Weights of a small sound classifier: 4.78M parameters, held-out accuracy 99%.
Rows from block 3 of a small sound classifier, named by matrix and row number. Rows with one number within an expert belong to one neuron, the router's apart. Each number is 200 + 30 x the weight over its row's rms, rounded and kept within 0 to 999. All counts start at 0. After the name is the row's rms in percent of the matrix's.
After each expert's rows are labels from the 100 clips, of 14848, where the router gives the expert most weight on average: "strongest on" is what is common among them. Only what is clearly more common there than usual is listed. The data: read English sentences (LibriTTS-R).
# router: router (model.blocks.3.mlp.router.weight, 8x256, trained with AdamW), inputs 128-255
# up: expert up (model.blocks.3.mlp.up, 8x128x256), inputs 128-255
# down: expert down (model.blocks.3.mlp.down, 8x256x128, transposed), outputs 128-255

# expert 1
router.1,099,144,220,160,200,240,195,220,187,217,188,195,188,222,204,220,191,168,187,194,186,237,223,231,194,171,198,238,143,213,187,220,183,217,213,193,208,256,167,218,228,158,231,230,224,221,217,191,160,149,158,186,195,231,237,193,199,205,186,231,188,173,177,218,189,180,249,187,194,98,126,182,191,232,202,214,198,220,163,200,174,168,256,204,176,181,162,213,226,230,228,218,137,189,191,181,185,237,166,105,165,231,163,177,180,149,203,229,134,196,193,244,222,208,173,209,191,222,190,240,195,215,172,151,189,199,249,227,204
up.1,096,196,97,172,213,241,187,207,168,209,176,132,196,164,228,213,224,179,213,237,174,206,164,193,226,199,193,214,163,186,262,164,230,235,153,191,182,209,155,259,174,214,179,197,211,236,234,166,195,186,204,215,192,170,156,233,218,226,134,190,211,193,199,184,180,211,254,130,157,208,226,215,202,189,164,216,201,185,168,225,164,215,242,268,200,164,181,262,184,219,219,181,228,160,217,216,200,173,165,158,158,165,198,182,239,221,247,225,203,170,193,257,232,194,194,247,204,239,188,216,268,211,187,162,243,230,198,190,180
down.1,092,169,213,176,243,231,197,206,230,156,192,254,204,183,206,206,247,199,116,194,240,203,250,174,187,194,254,239,196,207,207,161,190,146,204,224,188,196,213,177,192,224,214,223,208,195,200,217,214,174,262,177,210,194,221,250,166,247,231,246,180,178,180,207,201,193,161,193,220,189,196,269,199,210,199,195,234,235,221,215,199,269,228,233,167,204,184,195,257,161,188,169,222,218,149,206,208,181,172,199,220,205,175,204,182,249,168,227,162,179,195,246,204,196,130,195,216,197,238,234,240,136,210,174,189,164,215,193,167
strongest on: voice: female

# expert 5
router.5,099,197,146,189,179,228,233,192,214,247,214,235,216,155,134,208,188,198,224,213,187,195,172,190,212,252,256,171,161,251,172,200,166,157,225,211,241,210,204,238,146,219,247,224,235,206,187,221,166,179,219,262,208,229,194,160,183,196,231,202,249,201,200,205,172,170,172,224,206,143,188,204,191,219,198,162,206,236,164,191,204,192,253,191,159,223,210,146,171,209,165,231,157,166,188,210,182,222,197,190,199,153,254,163,211,162,197,220,195,183,198,212,192,207,183,202,215,235,173,187,189,207,238,243,166,180,159,217,219
up.1,112,214,192,158,189,202,223,222,146,241,226,143,184,151,224,202,215,186,207,246,212,216,211,233,162,245,193,237,171,203,201,152,217,220,250,267,194,217,196,152,218,215,193,224,206,243,221,215,194,166,244,209,212,153,201,193,222,198,192,189,231,192,175,156,207,113,248,191,152,173,201,249,231,198,199,230,167,168,192,173,190,241,188,188,196,264,180,215,181,220,158,212,239,195,195,225,170,206,208,207,160,169,191,168,222,172,175,238,189,173,220,141,219,161,184,203,152,242,189,197,204,199,178,209,165,261,193,165,199
down.1,106,120,240,195,177,142,158,201,177,190,250,197,192,267,172,214,216,167,137,195,142,194,201,158,230,198,190,206,277,249,232,163,217,236,194,184,151,225,211,171,186,210,197,197,185,202,222,184,181,205,191,216,168,238,194,200,219,232,166,195,177,204,199,197,218,171,200,158,204,230,205,202,235,175,198,219,235,186,188,187,147,186,183,229,161,169,207,194,236,227,256,186,237,202,192,214,235,223,248,199,198,192,230,231,243,142,229,130,205,233,204,179,238,259,226,212,182,198,215,157,176,178,213,189,211,188,199,169,151
strongest on: voice: female

# expert 7
router.7,100,146,219,178,161,146,260,225,203,259,147,198,208,193,207,210,191,170,195,223,193,226,230,230,231,225,185,214,202,143,235,153,197,244,216,208,206,239,161,234,177,210,270,186,230,262,192,214,222,275,154,161,166,198,220,165,174,203,241,255,187,229,207,202,168,253,240,188,226,114,178,216,213,221,183,238,170,239,261,187,203,137,214,181,222,226,208,199,235,208,191,187,227,204,250,246,242,235,226,197,209,179,231,184,172,222,202,272,233,143,208,231,226,161,213,149,239,220,225,202,184,180,238,221,216,149,219,203,214
up.1,099,250,177,241,197,197,198,231,204,230,204,183,187,206,181,235,221,214,195,214,219,206,182,177,176,233,203,161,254,173,196,157,215,216,207,222,142,133,167,130,230,235,220,198,185,216,200,215,183,188,208,156,193,218,160,241,204,251,192,234,251,198,227,197,220,149,212,211,146,146,238,231,154,234,145,202,174,186,204,213,211,197,163,139,226,224,227,268,180,156,185,204,174,148,162,174,213,212,173,219,228,204,167,182,178,171,200,210,183,196,175,174,210,168,169,199,198,172,226,190,273,165,174,210,161,218,223,221,206
down.1,101,213,224,271,164,160,165,236,148,172,182,185,219,180,193,224,207,149,187,217,247,243,200,220,185,237,224,181,186,216,181,187,179,258,169,149,199,146,190,170,146,189,207,170,233,223,209,214,180,185,215,218,199,172,175,176,218,224,224,227,233,213,199,170,182,135,256,201,223,191,241,235,202,198,196,188,204,201,228,222,223,147,206,221,198,215,209,225,190,141,251,211,170,170,202,169,193,145,235,176,183,252,235,216,198,221,216,184,241,122,232,208,107,192,228,212,176,197,205,206,214,227,219,220,201,190,238,202,240
strongest on: voice: female

# expert 6
router.6,097,206,219,260,162,224,190,177,218,238,233,194,188,212,217,208,218,187,214,261,166,230,244,252,231,242,185,279,187,207,261,214,192,192,135,235,190,211,278,213,186,226,249,212,193,174,209,139,208,154,189,195,161,212,179,199,224,188,221,165,191,240,198,170,236,218,239,139,208,137,185,187,198,154,190,156,198,212,181,224,219,200,258,165,188,194,242,218,215,240,206,225,185,219,196,227,183,165,212,217,230,192,218,199,210,152,188,208,235,238,243,214,191,176,216,195,199,243,243,163,183,189,145,251,168,196,159,211,227
up.1,111,167,203,147,184,177,216,199,206,203,227,214,158,218,207,214,204,172,221,226,189,159,204,195,238,182,188,202,163,151,183,165,160,204,211,261,240,287,183,207,195,230,208,195,196,189,222,130,213,203,225,225,206,249,286,179,166,186,173,198,110,172,180,208,222,217,222,218,181,171,182,175,184,232,223,187,217,210,185,200,193,169,188,219,159,205,205,212,221,210,188,207,224,174,182,261,166,154,188,144,159,176,176,233,206,212,212,192,204,219,183,166,271,231,180,187,272,184,196,265,167,222,248,166,180,202,197,257,219
down.1,109,208,217,186,234,207,235,208,202,183,196,263,232,273,161,241,174,188,281,235,189,161,153,189,175,187,187,190,234,247,190,173,134,171,185,185,196,216,206,200,229,209,182,196,156,203,181,229,222,155,216,187,204,159,206,190,250,222,156,183,175,209,228,240,149,208,201,237,241,210,167,210,248,238,173,168,190,182,160,233,264,202,194,194,233,210,197,205,233,201,187,167,168,183,207,207,212,193,166,207,189,154,191,219,228,199,256,232,189,211,221,249,169,200,201,174,206,198,149,166,158,155,152,178,181,156,226,203,184
strongest on: voice: male

# expert 2
router.2,115,246,181,217,202,199,177,194,168,186,182,233,205,249,208,216,221,230,142,181,161,217,225,211,195,162,179,234,252,193,186,217,168,219,222,189,185,197,144,221,208,250,183,163,201,167,245,231,207,181,193,159,228,229,220,169,223,184,162,206,139,264,243,162,208,220,201,222,163,224,223,238,193,223,206,219,173,208,195,203,205,146,263,177,224,168,232,176,216,243,187,201,152,158,200,199,176,210,186,165,161,199,218,192,214,259,180,229,191,158,211,179,169,239,182,136,197,171,195,180,193,226,208,233,197,165,199,161,130
up.1,111,207,232,243,230,211,255,183,168,218,229,197,220,257,201,147,206,170,168,204,258,181,213,165,160,215,130,248,192,245,205,238,193,205,225,218,243,223,170,192,154,225,184,184,202,205,190,206,208,199,202,134,208,215,234,205,159,182,166,171,172,177,131,165,232,187,240,182,197,201,255,237,197,186,168,150,137,236,250,195,231,193,216,222,218,171,189,205,205,272,171,231,163,157,223,193,199,252,230,184,200,203,193,218,188,192,183,205,197,287,162,164,150,133,230,191,208,186,220,238,163,202,178,204,189,183,188,203,165
down.1,118,174,187,201,209,188,237,217,234,191,214,249,196,201,194,186,200,195,176,209,204,147,209,228,228,172,260,199,268,211,148,204,233,231,199,219,248,241,232,199,188,223,206,190,171,193,234,201,204,169,148,232,201,234,146,219,209,195,256,239,186,211,178,250,263,201,188,147,205,235,129,224,186,212,268,229,271,185,188,220,209,211,186,266,234,159,214,243,263,206,125,178,162,174,202,215,188,169,219,217,206,172,179,198,196,213,189,187,189,219,235,166,213,233,210,175,230,244,189,180,210,179,207,172,167,211,205,260,176
strongest on: voice: male

# expert 4
router.4,090,155,239,162,176,173,203,186,205,214,164,227,222,196,174,178,240,220,184,154,156,253,212,234,198,192,150,260,220,238,229,202,242,156,178,151,180,218,236,253,199,182,203,147,260,139,214,192,189,235,128,151,194,224,193,262,242,180,196,191,175,195,193,189,173,234,169,181,210,219,181,189,209,209,192,214,214,187,211,216,217,223,227,216,181,250,171,148,221,197,175,163,181,237,263,203,214,225,222,228,181,126,266,183,190,221,164,264,161,207,206,196,140,226,191,159,214,168,199,200,174,188,214,136,182,184,216,221,201
up.1,103,165,214,238,185,195,161,206,162,186,260,197,178,216,154,210,127,186,201,187,210,170,256,153,176,208,211,169,204,172,195,188,198,226,212,214,233,197,205,199,197,241,195,237,220,210,199,225,201,157,196,218,197,198,184,230,203,208,200,193,214,201,160,210,264,194,196,224,208,207,211,249,222,182,220,145,222,160,231,181,247,204,170,205,205,210,209,186,225,231,194,188,207,130,175,245,140,224,151,200,197,223,203,207,189,249,187,218,214,163,193,224,204,191,180,187,194,165,169,219,155,208,222,214,255,235,181,188,230
down.1,111,202,243,179,160,182,213,207,200,208,141,155,140,242,203,205,188,205,271,191,213,164,180,199,176,181,209,191,230,230,223,166,184,197,147,256,196,198,199,205,231,164,248,218,157,180,226,271,172,205,134,257,260,211,195,156,224,178,198,242,173,211,218,217,255,229,253,228,202,260,152,200,223,232,222,211,182,275,195,185,185,162,227,201,200,207,173,208,190,195,187,215,206,210,198,224,215,212,199,237,184,222,206,173,113,180,195,169,179,125,245,182,190,160,198,194,232,185,183,212,203,195,238,143,216,172,194,174,185
strongest on: voice: female

# expert 0
router.0,105,212,138,234,183,159,169,183,277,217,209,202,209,221,191,192,167,218,204,195,173,187,249,206,242,153,239,174,168,228,190,189,205,189,199,140,166,225,163,207,187,212,191,210,224,195,142,154,204,217,191,194,140,151,215,203,178,178,195,217,214,205,226,181,183,212,208,182,228,212,147,235,210,188,199,237,200,205,177,210,196,208,242,194,217,268,217,231,184,172,215,222,233,172,295,169,178,204,186,227,186,208,212,180,241,241,160,241,221,195,211,220,214,203,212,211,232,200,210,195,181,166,204,181,228,218,220,254,234
up.1,104,276,271,188,166,218,213,227,191,216,229,242,184,219,200,167,187,201,182,153,181,171,201,198,208,229,194,191,191,179,178,179,215,135,178,191,208,199,203,213,147,208,215,152,146,184,230,221,226,241,205,279,235,161,179,173,265,195,245,243,144,181,243,209,251,236,162,197,196,241,174,162,200,170,207,218,189,180,218,219,225,199,170,207,208,177,138,237,193,205,187,240,168,114,204,202,144,201,230,218,189,200,263,136,196,228,229,192,187,222,217,178,236,207,204,195,195,174,213,216,222,217,157,195,204,192,217,195,217
down.1,095,220,157,196,167,151,165,249,160,231,245,167,196,134,197,214,207,199,162,219,175,152,212,186,213,202,180,192,193,198,189,195,271,154,180,216,200,168,190,146,161,224,153,241,199,219,125,217,234,236,172,185,223,217,255,211,168,177,213,167,209,213,193,173,222,159,185,210,172,205,208,228,216,199,148,237,249,178,163,181,252,197,201,193,193,209,204,224,241,215,197,176,215,195,187,172,223,160,157,240,188,205,242,227,208,148,215,167,184,176,153,209,200,211,195,195,225,214,224,285,242,242,104,220,199,176,214,149,226
strongest on: voice: female