{
  "activation": "gelu",
  "qk_norm": false,
  "inner_norm": false,
  "num_experts": 8,
  "shared_expert": false,
  "layers": 6,
  "nesterov": true,
  "lr_schedule": "wsd",
  "decay_fraction": 0.4
}
Rows from block 3 of a small sound classifier, named by matrix and row number. Rows with one number within an expert belong to one neuron, the router's apart. Each number is 128 + 24 x the weight over its row's rms, rounded and kept within 0 to 255. All counts start at 0. After the name is the row's rms in percent of the matrix's.
After each expert's rows are labels from the 100 clips, of 14848, where the router gives the expert most weight on average: "responds to" is what is common among them. Only what is clearly more common there than usual is listed. The data: read English sentences (LibriTTS-R). In brackets: how many of the 100.
# router: router (model.blocks.3.mlp.router.weight, 8x256, trained with AdamW), inputs 128-255
# up: expert up (model.blocks.3.mlp.up, 8x128x256), inputs 128-255
# down: expert down (model.blocks.3.mlp.down, 8x256x128, transposed), outputs 128-255

# expert 6
router.6 097 [132 143 176  97 147 120 110 143 158 155 123 119 138 142 134 142 117 139 177 101 152 163 170 153 161 116 191 118 134 177 139 122 122  76 156 120 137 190 139 117 149 167 137 122 107 135  79 134  91 119 124  97 137 111 128 147 118 145 100 121 160 126 104 157 142 160  79 134  78 116 118 126  91 120  93 126 138 113 147 143 128 175 100 118 123 161 142 140 160 133 148 116 143 125 150 115 100 138 141 152 121 142 127 136  90 118 134 156 159 163 139 121 109 141 124 127 162 162  99 115 119  84 169 103 124  95 137 149]
up.0 081 [138  78 100 126 168 174 123 129 141 103  88 155 112 149 115 110 102 143 127 134 125 107  97 118  98 118 112 123 116 108 135 144 130  92 122 117 148  79  83 122 121 112 127 154 133 123 106 136 121 103 163 194 106 147 102 157 110 115 104  97 116 147 117 140 151 137 155 113 116 197 165 100 125 126 130 151 124 171 164 115 151 101 136 125 141 129 135 180 116 140 132 150 118 128 157 143 136 127 138 139 114 186 118 131 117 146 151 139 107 136 151 107 102 132 115 103 133 174 121 126  96  90 130 126 126 131 160 138]
down.0 079 [ 97 160 128 132  97 158 107 172 109 151 101 140  92 106 118 117 102 139 156 111 124 111 123 113 104 141 171 115 132 129 135  94 138 112 109 117 160  85 148  81 139 142 139 149 125 147  90 125 130 145  76 148 136  83 125 138 109 140 166  92  94 116 116 134 138 114 143 130 164 153 129  87 130 123 108 112 136 103  87 122 105 177 141  57 149 119  83 121 150 102 150 101 123 168 160 136 142 130  88 133 108 101 113 181 137 135 128  91 140 124 107 153 122  96 135 176 156 124 163 146 127 122 123 126 116  85 104 163]
responds to: voice: male (96)

# expert 0
router.0 105 [138  79 155 115  95 103 114 189 141 136 129 135 145 121 122 101 142 131 124 106 118 168 132 161  91 159 107 103 150 120 119 132 119 127  80 101 148  98 134 117 138 121 136 147 124  81  91 131 142 121 123  80  89 140 130 110 111 124 142 139 132 149 113 115 138 134 114 151 138  85 156 136 118 127 157 128 132 110 136 125 135 161 123 142 182 141 153 115 106 140 145 154 106 204 103 111 131 117 150 117 134 137 112 160 160  96 161 145 124 137 144 140 131 138 136 154 128 136 124 113 101 131 113 150 142 144 171 155]
up.0 098 [130 149 122 107  99 148 142 150 110 145 129 167 197 109 116 147 133 117 177 144 104 113 124 115 156 148 120 136  97  98 166 175 153 129 143 139  89 111 116 140 192 129 186 135 112 149  96 125 151 153 158 112 123 144 115 121 110 111 130 101 161 115 129 125 150 164 118 157 112 117 112  49 154 136 155 129 149  85  89 157 102 177 157 135 135 135  86 107 121 126 107 120 146 132 172 129 122 110 110 138 142 146 141 164 100 163 135  98 154  81 118 127 102 105 139  88 108 132 185 130 130 129 137 141 126 106 119 127]
down.0 093 [125 133 133 103 139 160 141 151 156  99  85  94 136 154  90 173 108 136 128  96  75 146 110 119 133  96 117  86 101 155 139 134 105 108 152 121 103 148 142 140 102 124 127 141 124 153 146 162 142  91 104  56 146 100 138 149 148 102 130  98 137 106 107 118 156 101 114 164 127 149 160 105 139 114 160 106 102 117 146  98 107 148 155 100 110 106 144 135 155 145 131  81 119 151 135  68 176 151 115 117 118 118 167 132 130 121 137 112 148  85 143 129 129 144 140 125 117 129 118 143 136  91 118 121 126  91 129 131]
responds to: voice: female (96)

# expert 2
router.2 115 [165 113 142 130 127 110 123 103 117 113 154 132 167 134 141 144 152  82 112  96 141 148 137 124  97 111 155 170 123 116 141 102 143 146 119 116 126  83 145 135 168 115  98 129 102 164 153 134 113 122  95 150 151 144 103 147 115  98 133  79 179 162  98 134 144 129 145  98 147 146 159 123 146 132 143 106 135 124 131 132  85 178 110 147 103 153 109 141 162 118 129  90  94 128 127 109 136 117 100  97 127 142 121 139 175 112 151 120  94 137 111 103 159 114  77 126 105 124 112 122 149 134 154 126 100 127  97  72]
up.0 110 [144 138 145 136 134 141 130 131 165  84 154 127 112 146  91 114 110 134 138 140 155 127  95 133 158  97 108 136 136 135 103 123 166 158  86 154 167 108 111 103 145 106  65 175  86 117 114 148  83  89 129 156  98 116 123 138 123 126 145 104  85  77 115 161 173 169 170 113 118 137 148 126 112 110  94 187  99 127 168 122 137 176 101  84 142 140  87 121 139 128 149  80 147 122 134 157 126 130 126 121 111 125 123 126 131 120 109  88 126 145 113 152 132 136  99 136 131 130 124 161 107 128 122 119 122 163 117  93]
down.0 103 [110 108 122 148 151 118  99 139 114 142  94 143 177 160 141 120 134 114 128 112 110 100 126  98 144 115 154 108 172  91 111 102 128 110 136  84 161 131 112 129 125 147  86 121 130 144 142 150 179 129 163 111 125 127 121 125 152 102 108 116 146 147 158 129  93 152 110 149 170 126 101 111 115 107 142 132 120 182  92 111 118 102 111 142 139 153 159  90 158 107 130 164  97 124 148 147 167 154 145 151  97 160  85 153  98 118 139 151 156 108 103  99 152 118 131 141 152 119 118 139  97 146 128  93 138 111 140 144]
responds to: voice: male (100)

# expert 7
router.7 100 [ 84 143 110  97  84 176 148 131 175  85 126 134 123 133 136 121 104 124 146 122 149 152 152 153 148 116 140 130  82 156  91 126 163 141 135 133 160  97 155 110 136 184 117 152 178 122 139 146 188  91  97 101 126 144 100 107 131 161 172 117 151 133 130 103 170 160 118 149  59 111 141 138 145 114 159 104 159 177 118 130  78 139 113 146 149 134 127 156 134 121 117 150 131 168 164 162 156 149 125 135 111 153 115 106 145 130 185 154  82 135 153 149  97 139  87 160 144 148 129 115 112 158 144 141  87 144 131 139]
up.0 071 [102 142 145 146 148 106  76 123 149 137 119 127 126 138 145 100 139 103 157 109 107 156 111 117 128 152 136 165  94  89 137 120 108 121 139 190 106 157 118 117 180 124 119 128 125 147 123 104 110 137  92 149 125 110 153 143 162  93 131 154  97 117 165 119 122 149 123 118 140 143 121 132 100  88 147 130 134 126 159 141 126 137 136 153 130 132 179 109 143 120  71  91 107 152 164  99 129 125 155 120  90 164 138 119 113 145  82 149 187  97 113 122 159 138 126  92 196 110 143 118 139 111 120  98 126 150 140 140]
down.0 071 [127 150 129 138  92 132 127 113 107 106 102 137 193 115 127 100 143 125 137  99 131 131  84 109  90 143 128 158 114 155 157 132 136 126 140 110 136 128  85  91 109  93 133 132 121 123 129 153 113 162 139 147 150 123 107 124 128  74 163 150 122 131 134 124 135 118 141 141 110 102 123 160 134 132 137 115 143 135 127 105 193 124 137 167 120  86 103 172 108 101 116 135 136  71 116 179 100 138  90 104 124  92  90 136 125 144 112 128 130 133 133  82 114 172 114 141 128 151 131 112 109 126  98  76 136 152 124  96]
responds to: voice: female (100)

# expert 5
router.5 099 [125  85 119 111 150 154 121 139 166 139 156 141  92  75 134 118 126 147 139 117 124 105 120 138 169 172 105  97 169 105 128 101  94 148 137 161 136 131 159  85 143 165 147 156 133 118 145 101 112 143 177 135 151 123  96 114 125 153 130 167 129 128 132 106 104 106 147 133  82 119 131 121 143 127  98 133 157  99 120 131 121 171 121  95 146 136  85 105 135 100 153  93 101 118 136 114 146 125 120 127  90 171  99 137  98 126 144 124 115 126 138 121 133 114 130 140 156 106 118 119 133 159 162 101 112  95 142 143]
up.0 100 [103 160  83 134 130 106 185 158 155 136 100 105  99 151 138 147 141 141 103  95 119 122 150 123 122 115 128 151 102  74 129 148 155 139 144 131 136 114  94 117 114 122 135 123 138 116 127 124 100 105 117 145  88 131 163  91 152 132 133 108 103 103 114 144 134 146 106  99 144 163 101 132 178 133  85 142 128  98 144 121 124 167 141 155 182  93 149 138 136 129 152 125 136 136 186 122  97 124  97  93 162 154  66 156 150 159 132  89 119 145 127 143 120 151 114 130 119 145 140 103  81  98 124 149 135 133 159 128]
down.0 100 [101 128 141 130 121 128 121 129 110 156 117 109 125 146  97 110 180 125 126 131 108 127 163 140  96 111  48 123 122 135 122 175  91 111  99 180 106 134 151 126 163  86 170 109 138  75 134 121 126 130 126 161 142 132 139 127 133 143 146 157  85 121 115 108 126  94 117 133  67 163 138 174 133 136 146 159 137  89 127 128 146 130 146 167 107 135 116 148 128 138 132  86 153 118  83 126 154  61 121 122 127  86 122 124 153 126 148 119 156 119 135 121 127  85 111  96  99 128 135 131 137 161 117 142 171 123 112 142]
responds to: voice: female (92)

# expert 4
router.4 090 [ 92 159  98 109 106 130 117 132 139 100 150 146 125 107 110 160 144 116  91  93 170 138 155 127 121  88 176 144 158 151 130 162  93 110  89 112 142 156 170 127 114 130  86 176  79 140 122 119 156  70  89 123 147 122 177 161 112 125 121 108 124 122 119 106 155 103 112 136 144 113 119 135 135 122 139 139 118 137 141 142 147 150 141 113 168 105  87 145 126 108  98 113 158 179 130 140 148 146 150 112  69 181 114 120 145  99 179  97 133 133 125  80 149 121  95 139 102 127 128 107 118 139  76 114 116 141 145 129]
up.0 096 [125 125 132 134 109 104 143  93 154 144 105 145 152  78 133 128 116 153  99 114 110 136 110 113 130 139 138 127 155 134 107 143  97 103  82 117 149 140 136  92 107 130  96 144 150 180 149 119 162 124 159 145 133  97 130 114 139 136 129  97 145 111 175 157 146 152 171 140 145 144 140 156 145 129  73 136 170 132 127 141 171 117 158 157 138 172 126 147 122  99 138 123 130 127 135 108 131 107 126 141 125 138  94 126 119 132 147 137 139 123 151 138 134  75 118 115 144 111 130 128 127 126 137 141 162 148 131 140]
down.0 107 [132 112 140  66 129 156 131 176 175 109 127 137 138 112 108 175 120 131 127  91 134 159 138 135 169  70 107 111 127 128 149 124 106 157 119 112  79 131 175 138 111 135 158 144 164 111 167 152 176 109 156 141 130 120 115  93 179 107  97 120 157 149 126 110 147 110 119 103 122 156 151 179 116 128  92 128 138 140 105 121 112 159 104 167 138 136 172 113 137 126 141 175 126 121 130 130 131 108 126 142 137 138 103 164 152 117 105 145 159 115 146 129 151 120 106 139  98 165 113 155 109 131 100 114 134 108 105 161]
responds to: voice: female (100)

# expert 1
router.1 099 [ 83 144  96 128 160 124 144 118 141 118 124 118 146 131 144 121 102 118 124 117 158 146 153 123 105 126 158  82 138 118 144 114 141 138 123 134 173 101 142 151  94 153 152 147 144 142 120  96  87  94 117 124 152 157 122 127 132 117 152 118 106 110 142 119 112 167 118 124  47  68 114 121 153 130 139 126 144  98 128 107 102 173 131 109 113  97 139 149 152 151 142  77 119 121 113 116 158 101  52 100 153  98 110 112  87 131 151  76 125 122 163 145 134 107 135 120 146 120 160 124 140 105  89 119 127 167 150 131]
up.0 099 [155 127 100 159  83 120 129 127  97 134 152 111 116  99 106 158 116 113 135 130 138 152 135 106 107  92 139 129 158 137 163 143 135 125 168 109 113 149 110 123 132 140 152 139 193 134 110 111 124 146 136  76 121 134 166 145 109 108 143  97 138 135 108 127 105 134 116 113 138 168 113 174  97 119 137 165 140  84 111 149 112 126 158 140 141 100 239 173 157 118 136 136 147 119 123 133 119 140 144 111 124 177 124 123 106  89 144 144 156 133 117 114 112 116 127 117 149 134  91 113 147 129 108 119  71 125 114 172]
down.0 088 [151 111 154 127 107 168 144 150 149 106 163 135 157 111 123  87 133 127  96 131 138 119 172 103 131 159  88 135 136 139 141 112 147 130 158 123 136 131 126 139 124 128  79 104 129 133 122 125 152 106 169 132 101 163 156 122 141 124 155 116 100 161 128 140  72 129 111 100 122  75 103 138 123 115 122 120 111 136 144 115 101 142 148 149 115 144 143 128 152 124 161  79  95 109 157 144 153 151 117  93 112 163 116 171 106 125 140 112 107 162 138 160  80  87 110 135 137 147  92 150 123 124 150 119 132  79 150 128]
responds to: voice: female (92)